From a checkpoint of a small autoregressive pixel model.
Model: 1.59M parameters, 16-pixel images, arch transformer_decoder, width 128, layers 8, norm layernorm_no_bias, activation geglu.
Rows from block 5 of a small autoregressive pixel model, named by matrix and row number. Rows with one number belong to one neuron. Each number is 128 + 24 x the weight over its row's rms, rounded and kept within 0 to 255. All counts start at 0. Numbers have three digits each.
After each neuron's rows are labels from the 100 images, of 14976, where the neuron reaches its largest size: "responds to" is what is common among them. Only what is clearly more common there than usual is listed. The data: photos of plants, animals and fungi (iNaturalist). In brackets: how many of the 100.
# gate: MLP gate (model.blocks.5.mlp.gate.weight, 336x128), inputs 0-127
# fc1: MLP up (model.blocks.5.mlp.fc1.weight, 336x128), inputs 0-127
# fc2: MLP down (model.blocks.5.mlp.fc2.weight, 128x336, transposed), outputs 0-127

gate.134:126139128150123144100125111191096153134105141125143184081114099119143150144158146115109123105140122117107112133149108115154154141093131098159144119139130171137122155132135119151119119112117068189147195097097116110123104132123108146073121114111148118116103137105157118126149093133124160135074129123127084140132145154121101113132133131149143086123107118115108172119178128119156174103104
fc1.134:174128110104110127109178154133102136144132105123137092161137111104147121124141104110161104141123129160074115125110092133128123109135166126102125126103130118140151107158163149180182131126136128103148198148108124086163134131158094068113161125131151123116122126101107142109122125146109119118156146106140093094101164128174097128105089128146116094121127127144107170165099166128133109133115
fc2.134:121122121124147126109129142126123146103113100161129140136139122085146128126166115164096139121125139098104151078132176105144116150140125155106119126073111143113152115135123082141130137061167094113100102140075131110101115151148102075192128129169110161076138173107099142154110134150165104137114143119148137136120110116125125148136136085134120108115108146157127121170085107116130115149106
responds to: phylum Arthropoda (70); class Insecta (69); order Lepidoptera (31)

gate.77:150061158138124126118160091161130159137139117106164120160138130120135140129102134081112152116123105146145145144097116137141121124163140107114139129130152100084136125138131135132098163163100105123129131124168127107132104132117086143100088098136112150172134126095136143119145154141130150145133126109090137178106111125034118144192134137129115128099155146146133113126151194122138152110100
fc1.77:157132120164126107173157155113109129109138144133139142146115102107153120127136185102139107083116128110097161097128164127094111158093125121106116117080096170152114168096087098116157157101143162116159134111142075110137170077099091134111112127149143121103136150155113153150103140119140135165163130142145107109126115116164119133102135170101115084130137111109140147082135135142148105137130
fc2.77:113125092149141107170118118133130135126095149135137075147106130115158122121102136111161114117146098151121137090125147181089128152128155140144133142118126137115149173069145101170148125154134117152141144078157137161137141150064129090198126134167120087141138120128149152132144134111118122136140161112121108137103147118069085130121171129095148082138123121131127129118121095090107118109115
responds to: phylum Arthropoda (63); class Insecta (61); order Lepidoptera (46)

gate.123:136119127160135103099132142126088163101135091135127134126175111148109126134143124125128133087139120120136124128145124108145150131103160170090171171109164168118116117169154109140120079109147162116128137069147144115112111170129124116138087163145156140110076129154154145112125121126117143068164146124108143151152136122120124124179119144154107104136087126126092092109081138086111131088144
fc1.123:112083120131146168092162154122111130132129109116121128183136148136109120111185120132155120094137130135121152126123078103154091124109103136114142121123144181132112145178140134147160162170133082165113113141146142142143142158126175103131174169081130146131107142109144123144110114114081126141126150082107130117076118129149115124136114151144092094104135108121145143140175149111112161105096
fc2.123:086131151150170146129187121161140123103156160109160131180134152076152108163102150143171151096168118119133134146109118124158147112125164108114118121095125159155153133119115133154108153149113124101130129121138157148113108113118155130111126138124128113097157127115147075116111103147164144083119138080073118102130141140160141116115117168143129170117114098122176161145163134144139135094156
responds to: order Passeriformes (56)

gate.40:123147101131137151111135117072142161146111174111133106109103123118124144082126123166124088138161134124117126121107106108132163088109148128125127103184116152123115112085142141092112166123094122122102074127144107089144165170126115153126137113153117108114157114107111193132098122083175166111144129179149137146145096137130130138155157128105125148099141103108163161141112133122121102155103
fc1.40:122137111103132102149125149127126102117184118142120126101108149102101153126135136099130147145102164111158140100163131156138090124121109164174161158182129119102112137128132102168117103093104105170146134161133130120109128103111094169093126092150127111108173117083135170103119097120108139104116121131151087104146123110129134156110124147185149081128158138152135132150061123112143121103128
fc2.40:106139144080134146130098153149167128116119139134157160112149166125112120093149115111111136144102163140166125120095108148143102174078121165093133114150096119177124124138109144138154132119166123121131134129148162156126144121101164089107094135147111105113114164109155115106085127098116148129109168085092093150127159108151128085152140142115124110124121117112159139178098139080084149122151
responds to: class Aves (83); order Charadriiformes (26)

gate.322:139059100133118138133115112116113101128131146076110139163141131153132116153099181140150161097128153142118128155131076120106120118147134111141121111120150155094127139173101140132130102172109120126141118125127079142109126130109099163102113117090125104152127156155092082131151167100109142190110110133154120168080142150100156117152150135145152110124160160139155135108144109149162123099158
fc1.322:168123092088088134119143108130183102101108107136110140099101127143131149112110171137112093143133103136131138146153130138156155123154155173126136158147116087164096172118119119128132127131102149156134143122107157178116144101102149161119151119097074096132122163131070141156132110157133112078085127148145127155138156123087148138114108096161126096125115122119144133079146124126162125146102
fc2.322:123088148075147120150131140110087096175137119151131157157163085148143152145154121122106140169094113077135142121107129102103122113154115124119108118126123113110112097113110143117122105148148160167148139111118103109180154108147156155111151163109190144179159136108141135099074145107083117170100148143099170120103132088120138111119120117097144139097122142099126138132139124106124130145131
responds to: phylum Arthropoda (66); class Insecta (64); order Lepidoptera (38)

gate.171:113112143118094117053128145142114134166157158158132140149160098125137154151132156104132113165156141109107084082125053163134114132131142107109078109149180165090141163138134141094095129171112122113128152119151112109116116089126105101123089123093141167142140191144131117111112155133139130139129106097126119129127108110156123146108129138134131135154135124138144111125109168163135103136104
fc1.171:141133107103146149054127102115110112142110183157120123155127125128156170098131164126132081140134114144135091132127101127083138178078148155167138129129176144085120161143096108118125149168092138127160135146151120085144095090125117134115120139132125110117159133138141094105119163102160124145148121132141125138130098109128097107106105138163102156126164112107171091128168130121115118119100
fc2.171:116164124144153177113122116161167131075099101085146114129121114083140070134114136141144115120160119129168148146091159140154126105107200106126119116126144113128111064152145156124159140131117173192113128149116115134122084100116126153156093123133114166124123147129154145152117109118109124095122151153117119139117138147155134102116163140117146147108131175114140162154125130144105139114160
responds to: class Aves (87); order Accipitriformes (25)

gate.223:130123109176142163134135155113090103115154126159111122140121149128139132164073145117133080138149103122132102108142068158134112137150109087142042171136095119118123148125133095119165144144121131128126154102141182124112121124136114154086164138130146145120114101134139097128070116093131147087152140148115127145145119155138129139108170152104119140103123149164154141100089088116127127122112
fc1.223:125115108100162180097116137130125105100128123079097117144125141077161116151099094119134137159144159118147094127116104114144161160165145120123142151125164134115151090166122113114151099148138105162145163121115109107107145104172111102120111135140154138159141157130140127099151104138168108139083128099078146118176110089147150094144108092168157111178111114137119112097130095142126138128107
fc2.223:141103119139135081125096158119096119150073163129162127092163138126146123100120072153144179127104125168152116114106129120127112133129115153128135169111128113149100126133118165085142108099135116103122117144148114131097103138143130101188143125101204124107141138106147126142154101133089163139126142166114135150116152180118139172097124096158147107117102128120105122094122119103134127091095
responds to: class Aves (85); order Passeriformes (52)

gate.122:155136114129141150158099129115145159122113142117110131107126148198116126149150096124154126122112104095114132120119104140098157140126134148091113142123113128123139110093106146076138135113093107116111144080117169169118149133143105121114140108168149092162121132101178112142150132121112175131101191129143122126120142135118120163144137092131178179126103142094119103120096121076094079122088
fc1.122:123162157147137104150121087127102100109128132147123128094114156119113138128129125110131109160142078142116072171105170159098156131105154113138161160145100150141117130118098075141138136110139142123144159101105150121183190143113144131124091138134167105134154104154125123128162115109093122117121149097111121135140088105138114134172139097092144139129120072158142138108125089121077115103154
fc2.122:112102121109135088131150133093096124130114134082182131099124147110159103167148092130154126146151082119144123130117123141140137125150114138167163120116126155106137120105091105050145146107138140133130115106161103149129144110127149064100129130147152122083126133135142130095113104139140136126138091136159089106128107126135144146152136109105093155118139122170076119106063137165146093109153
responds to: order Passeriformes (53)

gate.198:112132077106139092148134111155127101135125114128126151111173146169122115152136104144155130157125164119118131117204154116122130159157097185160112147120084092121105127143101052166125135155095131135173094115136120126108136156140130151128116148123126130163106132131102143117114138121169113117097147089104166170114115118143135078164129136106151132094095118133109118143128121112116098115158
fc1.198:142128104089095097115140173105113139091155141145128185071115143092125104141126132103160156165101142135133128086128105122128126127202120137158100105127129123126087121120091090160118122149122124145157109115141094124106135154131102133109142174150103153134086103163126165116128146156176069145127111126165123139142134154129124122125135096137156114118098139125069131110113135120143151100138
fc2.198:128124160121134103111111114126138149123179162083168149118107112068192134097117134145102130152139149142146121146110169117165110115132141130157159153157122132144161142115170164137164136104122126129133147146123152139131149144149102161095105172145113156094159133108130168169106117148158133124126182166127122152155100147068122135113130161129150130135129110128127087127129121185120108120151
responds to: order Passeriformes (50)

gate.289:090135119114132128098118124135112167081155140121167139155124194144116130154111098141102129125142154137127095158137098064081137148103101134119144189147108137126154145136110148134144126147130094134139108119141141143097125136152132123131099094130109088123083138099124113145119158113121095081128158113069136128150090152167119114134109142161143147114099131128104149142135148097123152112197
fc1.289:153153128161199142142129135130111144132111138119132151116087107139136086100132135148149128122096119120113113120133142132148140085127109176117111135100161166112141146096112155125064133133177172101159105112168103161126124109158145122115091124154128094103154183112135106114097103129129151119153117118120146143090114148114111119090178115150127090088117094140098124159124115177144126118131
fc2.289:147135105153131144150164135125093114138097119120084130108146116146120118108126114092146115107136144099107144143127108124148141145126134162116103082139146103132080111177187130132156184121113108118130119153160074157125100095142186199145136112151112136152122115143099120130124111117149133135114145132103154112144131133115077149137155131146109093142129157131150061155130141151130116118185
responds to: class Aves (83)

gate.7:141154133125169137089096129169132109189123114090173131145122112106081065104145159139089088142138120153158120103145143089128139146130213116105102136134133133095126117140169129172130115116138152144117138125133113105115136131121091113161079139155142134108171134131129181117124132112127133144134104127108127140130123128117121137145137102133141120171161122110119121115124181101101087148102
fc1.7:137131154156130094156109129075105183134161123137146163165151140132110184154157133068137153127097127100158101125088102078105117115120131128111121122117130139107174149171097100118101153113142131133155123100110135149137111135091095100128151135099146070127127130122136112087137144130091117128130145090156150131121148101147162113134133131155124115122086161142093096107113167134123146098102
fc2.7:164134150146118101107120111135101124152106117155131100124154135133091136102098138167116149137086119158134119110141125090115188108133159152157113136154095144144129167128141113162157125119185146133113110143168137149126167123120087115134142125143096128160112113161121142085102174124133141148101162153158131131104075127168111164132124103142130127095130111105118140124127118196071092118105
responds to: phylum Arthropoda (63); class Insecta (61); order Lepidoptera (41)

gate.109:086151168147124178127116119134159074165101156170133112102097135152174161107144076154112116146103130178095133142136127116128129135091105091142089108146102138104137111133140141149133180089144146144134143155133094122134111116107107124138152115180120152140135134125134164123122151115137126115162110126175126145114122095136108137098108124141074129089142153124114122156179102142105122130168
fc1.109:096132128142134112143062138147154101154112133138127134139124100117116115116079148157121098116144136175147113126100125163159124111147093122110104093110134128112133114121159161150152143197141107097170166166171100141130112083136101133139159096151107134149109126144155150126135138129148137092142119082159117110132156119168107190115143121181132133093111123119107166114129096135113136098133
fc2.109:104176111149136132127104123139092141096151081119165122110118149122124088136161098129145132087108162199157120119167140139128121122167135177147136107132110143107151127136136126144119109131155206147115120152138145120140131141133130084112082127145127131120166111109104119131077141085108120135106141134135109107098120122096127132189146168115141099134146155122164106088107123080135125115132
responds to: class Aves (86)

gate.97:146118082149159155130128124140066139118119105106191128123076125123149156157115130125121170091172131127136146177129099121117108130160114145162115081081157121148140102162177133151158146139135120159116133145096084097096145121147148124113131101128119125137174122078146113120090086098161135140100122137104115152101111116110161089127164127159117135120136144143137100116117141125121122112130
fc1.97:120163097096150162139117105150136139140110155104119124113102183110127097127137110137127163120072134144139102166093116167103152160148093155126096109117131137154160144152151116089110166148110118156127109102151096145105132128165139131144088100132118138095132135140131159138109141160157134102118134138143175095146093103104151123087142145136152172130158133100112096120141089087135086166157
fc2.97:119109125124133124105153106124120153111103150136109146094141095122116131116137132125133169122130131139079148122118103100159089133161162139131140177156114187133121148158154093143107133123064141123102113129121146145137107112134110112142092137136160082159102131128098138153111116096086149088141151128154113118091144105125155101118127149125132094067183125135088171111140146116196137146122
responds to: class Aves (83)

gate.34:101126113090115117116133149121154140144132149130182164164121142105143150131095130111134107129117123142142077152157137131102109133149106164155141107124119127109129105161131098210092142086128129149169111123117118130124102129099168119157116117109109145089120129090100131126158128108141132150096154097111169151111144202134149117092123063120139101119126124130105140164163135164100149132131
fc1.34:108157124079116117141110131070105110149138127130157153139100096127134133113113079152122129149180117140155086076119154114146140134102112123144149120093081102097113125144102111133099181122096122166157123136125122137124181149136135102097114160175147092151160105139168153101152130113107129077125131095100112099119144137100131122147130100140126105097135115166149142139146154159111150155134
fc2.34:148115166107088101153126119108104151117148093139145153137105103086116145148107149144117157133125142135133140134158147138126115130076102138090154145152116138135139116139131142181112102088113134160148193168100131092171142136157147131106139111094150143112158095131144078132152156114109105091096155126120140145120115125120136155165142095109113117112131096095108135142146174061131172127109
responds to: order Passeriformes (55)

gate.217:115118147105138124149099135142098128148137138112166148114145122163120129146152110148180110195134108131100123124150103084127135118128139160135108131140079146118102127142123116183131149160117174133151112167133138091104130188092087125069144133134083113124127097133105115092123143128128116091108092117137130120158171177123125124130124103127089114102133097141093084134113153127154155125096
fc1.217:106125137164153117112127133155160139125110131125047141105140131117098087124117140140139110126151125142130171145104131125171135089100157128088155104110138094163123135082134153095115125138145138133108126176121146141102113109104132160159122087116128099108096152135111149138158089166105138141169125136144140122126094089140105095142176136104096132118109139146134115127141164080161107189155
fc2.217:129123097121140103116134103091128102096100106112109129128139151139081135109141148149153147089148179102137171106160125134150106125101128146161114163138138135135159127125131113081098156087161149118113101086170114146148084067126151155157092150150155102142146117135133166178144149119117111137118125134146064130162070089114141120167147117124113152123133138136134127135124118101112101123143
responds to: order Passeriformes (55)