config.yaml
arch: "transformer_decoder"
model: "autoregressive pixel model"
dataset: "photos of plants, animals and fungi (iNaturalist)"
train_examples: 38949
image_size: 16
horizontal_flip: true
levels_per_channel: 4
vocab_size: 65
width: 128
layers: 8
norm: "layernorm_no_bias"
norm_position: "pre"
hidden_act: "geglu"
mlp_ratio: 2.67
head_dim: 32
fused_qkv: false
bias: "all"
qk_norm: false
layer_scale_init: 0.01
parallel_block: false
inner_norm: false
positions: "rope"
tie_word_embeddings: false
init: "orthogonal"
residual_init: "zero_last"
optimizer: "normuon"
muon_scale: "match_rms_adamw"
learning_rate: 0.0017
momentum: 0.95
nesterov: true
orthogonalizer: "polar_express"
adamw_lr_other_params: 0.0029
ema_decay: 0.99
max_steps: 15900
batch_size: 64
epochs: 26.1
lr_schedule: "cosine"
final_lr_fraction: 0
warmup_steps: 470
weight_decay: 0.4
adamw_weight_decay_other_params: 0.05
Rows from block 4 of a small autoregressive pixel model, named by matrix and row number. Rows with one number belong to one neuron. Each number is 200 + 40 x the weight over its row's rms, rounded and kept within 0 to 999. All counts start at 0. After the name is the row's rms in percent of the matrix's.
After each neuron's rows are labels from the 100 images, of 14976, where the neuron reaches its largest size: "responds to" is what is common among them. Only what is clearly more common there than usual is listed. The data: photos of plants, animals and fungi (iNaturalist).
# gate: MLP gate (model.blocks.4.mlp.gate.weight, 336x128), inputs 0-63
# fc1: MLP up (model.blocks.4.mlp.fc1.weight, 336x128), inputs 0-63
# fc2: MLP down (model.blocks.4.mlp.fc2.weight, 128x336, transposed), outputs 0-63

gate.220,109,193,218,225,234,219,223,192,263,183,138,234,217,204,209,259,185,297,202,232,164,171,245,179,232,178,81,244,178,118,227,196,198,242,312,195,214,261,213,209,193,190,160,120,251,199,156,210,118,202,220,277,210,189,210,218,222,151,219,202,112,272,326,200,172
fc1.220,100,172,159,281,219,188,253,236,180,197,196,215,217,208,216,176,216,166,242,240,194,229,192,198,163,136,305,100,225,261,158,261,166,174,150,216,200,181,143,202,242,210,236,215,152,183,257,139,218,215,136,202,249,253,183,190,178,231,159,190,247,121,166,187,197
fc2.220,102,171,202,176,163,190,184,159,208,198,164,184,154,243,226,243,220,258,207,186,125,197,208,209,169,124,162,219,209,196,218,288,160,175,205,170,172,254,221,177,218,248,225,212,214,216,191,217,228,193,267,114,93,205,186,218,215,220,191,206,133,223,221,256,148
responds to: order Charadriiformes

gate.172,116,200,134,237,175,213,200,213,203,264,219,130,203,193,206,181,219,165,232,211,196,250,181,210,193,257,137,267,171,212,214,196,202,225,127,215,192,203,168,160,216,199,175,227,164,282,200,211,212,196,224,210,122,130,163,191,115,196,237,206,131,186,147,136,191
fc1.172,103,269,260,171,170,188,205,231,180,135,214,253,232,225,220,220,210,188,235,221,185,181,278,274,116,151,230,161,191,222,244,234,234,166,283,158,153,249,193,215,227,158,245,221,228,201,228,180,258,212,204,180,205,209,197,249,135,216,185,217,100,181,171,226,170
fc2.172,101,261,220,138,198,231,217,218,231,199,231,179,201,168,257,235,218,267,161,174,152,189,225,226,164,132,226,162,168,209,189,185,244,224,265,278,212,170,229,159,177,227,282,170,270,189,242,191,148,186,126,196,309,240,319,231,219,215,189,211,168,191,194,268,232
responds to: phylum Chordata; class Aves

gate.210,099,227,173,220,121,277,164,163,178,240,248,227,174,231,131,181,260,209,115,206,204,260,226,304,197,223,259,265,131,233,185,209,188,216,246,223,172,163,230,192,176,144,218,151,187,210,221,183,183,216,281,189,168,212,156,155,179,206,184,209,150,114,294,273,191
fc1.210,106,211,167,236,122,245,129,165,208,211,253,141,279,165,217,220,195,223,146,207,188,172,201,176,214,205,214,209,229,189,207,173,210,222,247,132,188,195,216,201,229,128,146,209,240,180,226,175,168,221,210,162,194,239,171,251,150,169,190,115,166,243,191,286,236
fc2.210,097,154,288,238,287,217,245,204,203,200,199,167,203,196,323,228,257,236,222,263,217,173,200,149,209,195,226,180,194,224,192,261,183,193,214,215,214,123,219,219,167,193,217,286,240,194,242,200,217,166,204,210,148,226,156,172,120,183,201,193,184,152,262,146,234
responds to: order Lepidoptera

gate.25,097,147,247,212,178,202,153,251,188,159,144,147,273,167,190,259,234,255,140,95,165,239,209,183,186,208,202,169,192,234,143,191,215,212,208,228,144,188,194,289,181,214,150,260,231,188,176,206,170,148,158,225,236,260,236,170,203,127,167,218,180,213,106,127,188
fc1.25,099,266,166,204,218,177,167,215,230,156,191,235,214,128,232,208,210,201,180,113,226,233,240,210,129,186,203,205,208,138,221,222,299,251,216,186,286,221,208,294,169,231,152,169,211,184,215,131,190,149,204,175,121,165,207,229,175,185,229,227,206,266,189,243,184
fc2.25,099,136,178,197,246,286,223,235,163,201,188,193,217,218,192,169,140,253,159,192,154,189,166,182,196,231,192,160,165,212,339,191,184,220,178,134,230,233,216,93,246,169,192,163,159,156,172,308,220,198,187,197,231,213,206,196,252,239,197,178,227,168,242,230,251
responds to: order Anseriformes; family: Anatidae

gate.195,101,124,220,136,178,193,196,246,234,147,111,250,147,210,174,192,202,203,127,131,213,264,177,190,267,143,114,184,254,115,194,185,209,267,166,147,215,163,206,159,164,219,289,207,173,212,237,248,186,187,242,222,229,129,152,186,131,236,270,232,148,223,192,189,131
fc1.195,103,196,127,185,165,165,157,185,253,206,149,162,202,234,149,119,134,157,158,154,277,137,185,182,213,138,175,267,194,222,201,227,238,155,240,95,254,263,205,202,115,134,219,199,124,211,182,213,221,209,206,221,238,187,206,114,218,256,250,211,199,266,101,183,148
fc2.195,096,249,181,213,209,246,255,236,253,176,211,218,249,202,207,240,193,164,265,237,135,170,183,225,146,145,223,191,187,191,204,225,120,167,231,199,91,215,181,217,278,138,210,256,220,205,218,191,142,155,180,200,235,142,145,141,200,224,222,232,200,147,134,182,182
responds to: phylum Chordata; class Aves; order Anseriformes; family: Anatidae

gate.334,099,146,171,183,230,190,216,141,217,210,193,274,185,199,211,200,218,233,192,249,232,177,128,188,161,220,258,216,152,154,166,124,169,260,244,188,190,148,230,181,215,312,191,248,180,145,172,222,270,184,159,224,174,207,198,260,231,145,197,226,259,147,135,207,152
fc1.334,103,140,253,194,149,275,205,162,224,158,188,298,213,213,147,170,208,223,234,183,182,284,199,157,153,188,211,161,183,220,157,232,207,185,178,235,205,212,244,271,245,204,210,143,172,116,270,202,193,164,175,190,186,157,216,160,224,166,230,167,173,233,111,158,167
fc2.334,105,151,166,217,272,183,222,174,233,180,159,157,205,184,199,129,355,200,166,232,190,168,194,228,227,220,235,186,210,189,158,149,114,196,228,207,238,202,257,202,173,182,220,219,209,221,100,218,286,231,210,223,221,247,153,174,149,274,192,190,217,202,247,309,218
responds to: phylum Tracheophyta; kingdom Plantae

gate.121,096,267,219,196,176,163,178,222,179,241,213,130,213,265,210,240,249,173,158,215,180,231,245,162,181,185,154,156,175,240,179,243,184,170,173,163,207,197,175,205,244,180,240,202,142,230,229,184,252,74,191,224,170,239,227,217,240,152,178,180,184,233,204,175,191
fc1.121,102,206,206,168,193,166,187,194,236,195,208,93,149,290,227,239,181,177,235,228,213,232,186,187,190,157,226,186,182,269,224,213,217,130,183,249,171,188,206,184,204,169,200,238,141,205,250,232,198,191,255,238,156,215,206,230,280,144,228,281,239,223,206,172,171
fc2.121,093,255,162,164,258,191,170,182,206,192,174,256,199,209,213,194,258,162,264,245,113,150,206,196,233,199,189,159,239,184,254,177,217,191,192,200,183,205,189,196,161,243,172,247,175,195,191,263,160,145,225,176,260,141,227,173,122,228,181,250,172,205,240,237,249
responds to: order Passeriformes

gate.102,106,222,210,160,118,216,189,208,189,216,250,211,193,173,240,176,258,211,134,236,245,144,213,163,255,200,164,150,234,195,238,184,164,198,216,268,244,250,195,169,174,175,235,187,186,191,174,143,205,171,203,109,203,179,167,215,206,238,266,147,259,131,155,243,246
fc1.102,102,208,147,236,279,123,214,256,223,214,142,229,202,243,248,191,162,165,201,135,172,182,145,213,162,129,167,299,219,241,187,260,244,251,160,214,172,245,219,188,232,148,199,179,238,207,187,172,159,198,173,195,259,229,186,135,147,217,180,239,150,197,133,161,190
fc2.102,095,214,231,168,171,128,221,168,145,244,131,179,298,200,182,181,189,160,112,186,222,146,181,285,246,225,138,188,175,211,149,184,230,225,256,204,216,205,185,238,239,186,249,133,217,206,220,193,202,212,230,156,132,223,191,139,149,190,247,262,212,168,184,165,208
responds to: order Accipitriformes

gate.144,098,215,287,240,161,257,229,191,218,210,228,192,219,211,193,206,211,206,237,166,164,203,180,251,160,241,271,168,187,142,204,206,190,152,209,249,207,178,216,239,183,201,203,242,184,270,192,153,195,114,157,194,240,252,144,179,216,202,173,227,236,177,165,132,166
fc1.144,097,174,191,173,172,164,199,250,218,207,192,237,215,188,187,251,88,165,222,217,205,163,256,157,197,212,200,279,222,169,186,152,124,205,273,219,153,179,204,158,225,220,260,203,199,174,184,227,228,294,207,245,145,213,206,245,204,226,231,212,210,273,207,199,258
fc2.144,101,195,289,225,137,202,249,167,157,168,213,173,200,195,156,281,196,175,187,181,204,168,204,244,244,238,174,210,180,157,207,115,218,224,200,166,196,204,202,141,197,209,167,173,207,242,122,182,227,151,176,217,134,174,189,162,235,162,128,203,238,162,198,198,179
responds to: phylum Tracheophyta; kingdom Plantae

gate.39,100,173,144,204,221,247,233,260,275,180,246,142,218,153,231,209,246,182,170,197,174,252,265,206,202,291,154,162,312,142,223,183,173,186,194,145,255,189,228,121,181,140,225,202,226,232,165,217,201,206,127,179,235,201,206,180,210,203,208,191,163,113,142,172,218
fc1.39,100,237,170,167,219,185,152,196,224,141,210,205,143,271,180,145,192,274,265,197,196,182,187,161,140,185,277,151,214,198,193,187,214,186,187,190,258,241,150,159,208,262,215,209,237,210,222,260,184,187,259,164,132,266,216,234,200,227,115,282,192,186,249,231,164
fc2.39,107,173,181,171,184,212,228,177,201,151,187,169,247,196,231,257,192,143,185,241,164,209,172,229,216,254,267,262,193,175,252,161,243,231,154,213,133,261,200,243,159,229,179,260,218,180,151,224,242,201,189,189,269,270,179,181,297,150,161,208,204,166,216,194,204
responds to: order Charadriiformes

gate.34,107,228,192,250,212,177,225,204,130,232,157,190,236,290,183,248,228,96,225,244,135,177,191,151,161,162,234,178,214,200,184,219,223,160,218,148,214,121,200,254,243,205,212,242,183,282,264,176,238,196,223,176,241,126,197,207,169,176,180,220,149,174,178,213,215
fc1.34,107,169,217,211,160,164,184,210,176,227,188,205,241,261,173,236,242,154,126,161,178,186,219,253,262,192,232,121,146,234,189,259,156,199,226,122,196,144,189,193,129,182,245,245,200,177,201,239,211,180,211,211,182,220,199,244,235,162,157,197,153,157,217,251,225
fc2.34,109,164,243,208,176,252,227,168,172,152,114,138,156,204,219,225,180,161,164,215,173,153,120,207,159,126,210,188,167,218,236,119,216,217,189,146,252,241,203,196,201,209,299,244,202,205,243,182,185,227,191,181,211,177,150,138,169,221,294,157,280,150,194,150,191
responds to: order Passeriformes

gate.208,103,182,185,147,187,249,229,154,137,200,184,147,259,232,177,222,203,175,303,124,318,195,242,195,148,264,206,161,220,180,186,213,142,199,235,236,189,189,256,213,246,131,285,208,234,200,214,237,210,235,250,183,221,226,194,224,203,154,158,141,261,144,184,105,294
fc1.208,101,215,178,250,221,206,136,166,208,248,196,124,172,158,169,209,195,319,152,200,155,205,139,200,180,245,179,224,199,183,250,164,285,188,224,212,311,210,166,161,224,287,195,180,168,173,199,173,238,196,169,235,156,200,299,214,215,262,243,147,164,216,223,267,161
fc2.208,092,222,190,227,199,204,210,162,211,261,178,170,219,252,262,231,225,272,253,203,171,181,196,186,250,216,147,215,252,239,183,86,249,225,151,208,177,266,204,202,257,156,231,166,248,189,152,187,246,179,166,218,204,247,181,200,231,219,245,82,148,178,212,184,180
responds to: order Lepidoptera

gate.74,104,173,230,193,151,97,156,179,196,229,193,201,220,200,215,310,110,264,204,250,193,216,137,181,204,279,225,176,199,217,218,294,183,156,225,230,248,195,246,156,254,179,190,154,232,160,260,229,185,214,222,227,259,162,152,194,129,203,167,176,222,195,203,253,154
fc1.74,101,174,180,156,263,214,206,145,243,249,110,166,129,214,134,222,206,207,166,226,181,237,231,268,196,211,172,221,211,136,213,165,135,306,276,175,181,204,177,219,251,231,254,204,202,236,251,201,242,177,204,213,196,166,185,233,212,174,235,246,169,144,195,187,241
fc2.74,101,183,152,128,291,167,260,168,203,197,170,177,131,265,211,186,204,97,180,171,197,263,315,277,182,202,214,188,210,160,190,150,269,230,222,231,235,159,231,198,134,168,214,186,186,254,202,222,202,186,207,205,189,180,207,199,163,221,209,121,167,228,250,178,256
responds to: class Aves

gate.282,107,163,190,224,182,237,185,192,229,267,213,208,265,173,206,175,220,177,142,185,273,229,251,149,169,240,251,183,167,182,138,188,148,191,230,235,191,234,211,226,186,146,239,311,224,219,185,245,217,252,229,204,190,125,170,195,177,195,133,205,199,252,216,196,226
fc1.282,107,275,266,219,194,154,190,148,257,186,152,184,227,225,166,271,181,199,235,161,152,153,204,188,251,200,204,232,174,165,237,198,199,203,213,208,253,244,154,185,206,164,203,158,219,235,156,220,166,234,247,250,264,228,189,229,131,228,206,136,192,200,158,177,185
fc2.282,101,161,142,154,221,204,173,161,118,222,177,239,152,165,198,163,119,231,173,258,187,243,187,253,141,190,230,188,210,228,184,189,153,183,139,178,207,160,194,237,219,138,155,218,179,162,131,268,221,153,155,240,187,158,179,264,115,209,247,181,206,168,188,282,198
responds to: class Insecta; order Lepidoptera

gate.136,093,272,186,229,205,238,139,185,168,207,194,221,219,216,270,247,169,202,232,150,144,226,239,227,263,155,209,189,200,208,204,179,232,158,159,194,157,173,262,191,190,162,138,245,257,200,264,313,294,155,188,243,169,158,200,224,153,196,158,216,176,200,210,192,219
fc1.136,100,146,232,174,166,175,252,156,152,140,205,258,238,152,243,186,270,206,175,156,208,223,210,159,259,128,259,193,163,177,205,196,191,269,198,196,199,162,272,192,229,219,131,183,190,247,159,248,253,197,230,247,212,180,199,160,211,173,159,227,219,194,204,216,129
fc2.136,104,270,218,147,167,245,125,219,199,178,193,166,160,222,245,164,218,144,195,184,240,184,173,209,303,180,191,149,190,217,168,175,148,189,186,211,172,176,172,176,226,172,245,207,213,227,164,124,185,193,166,206,180,170,229,165,98,238,221,146,249,139,166,210,227
responds to: order Passeriformes

gate.200,100,138,213,268,209,274,186,141,226,193,220,195,196,185,214,162,192,228,274,215,193,235,183,138,140,187,199,185,189,168,270,170,241,242,201,245,158,231,257,169,206,204,255,194,236,164,198,211,189,213,284,155,236,175,175,261,276,229,243,220,193,251,143,176,182
fc1.200,108,196,178,270,255,251,193,201,224,151,243,228,222,151,174,137,213,230,267,191,225,259,173,178,133,152,242,209,225,165,187,190,197,202,169,227,203,219,163,113,268,176,240,273,182,168,228,152,164,201,190,202,191,166,224,219,256,182,245,201,211,150,217,241,222
fc2.200,117,254,169,200,204,240,182,119,273,171,182,155,182,215,193,189,186,270,170,179,258,235,168,207,237,252,192,240,225,193,295,162,197,199,201,225,176,96,188,90,182,290,221,198,251,175,206,187,176,193,187,231,221,164,180,248,157,224,195,224,232,177,247,266,205
responds to: order Passeriformes

gate.82,101,112,208,208,132,180,199,207,124,167,211,216,207,203,150,258,262,204,176,227,211,271,231,162,218,189,268,204,225,253,208,167,238,161,120,162,191,186,178,155,241,238,264,288,230,187,164,215,185,193,184,236,193,279,200,218,190,159,147,224,163,193,152,232,226
fc1.82,104,144,241,243,219,157,185,214,187,190,170,127,149,183,160,182,220,169,149,263,187,204,214,188,195,137,181,186,222,255,237,212,207,209,215,138,227,163,162,108,221,202,196,232,150,214,217,138,233,107,274,143,241,158,202,289,212,186,235,130,208,202,237,208,215
fc2.82,104,194,211,213,272,175,173,161,139,168,184,205,141,149,157,153,220,236,271,129,162,228,207,264,228,183,212,191,190,232,189,266,206,138,201,174,231,164,133,189,245,168,223,265,115,205,138,157,207,146,213,198,185,183,185,277,135,161,217,231,231,140,112,227,220
responds to: phylum Chordata; class Aves

gate.46,099,139,186,170,129,183,189,223,218,185,149,270,144,181,205,271,219,204,193,204,246,192,158,153,201,232,196,183,240,250,268,198,228,160,175,205,155,255,201,179,172,217,192,210,228,190,228,203,225,215,263,201,242,201,187,175,142,183,218,200,188,273,217,216,163
fc1.46,101,206,164,254,210,238,205,203,167,199,212,234,246,179,174,269,182,258,80,220,130,188,139,211,153,179,205,145,178,226,201,179,228,260,186,192,249,272,190,262,189,263,176,195,225,163,191,168,237,181,131,205,247,187,239,189,152,255,242,134,127,162,215,254,213
fc2.46,107,165,250,142,227,231,212,205,175,180,195,173,219,144,208,182,230,209,219,187,193,227,221,232,193,201,151,228,166,196,211,164,243,201,133,174,153,174,198,157,139,157,163,125,234,261,164,219,90,287,149,180,259,189,130,203,152,173,206,214,227,191,152,239,262
responds to: class Aves; order Charadriiformes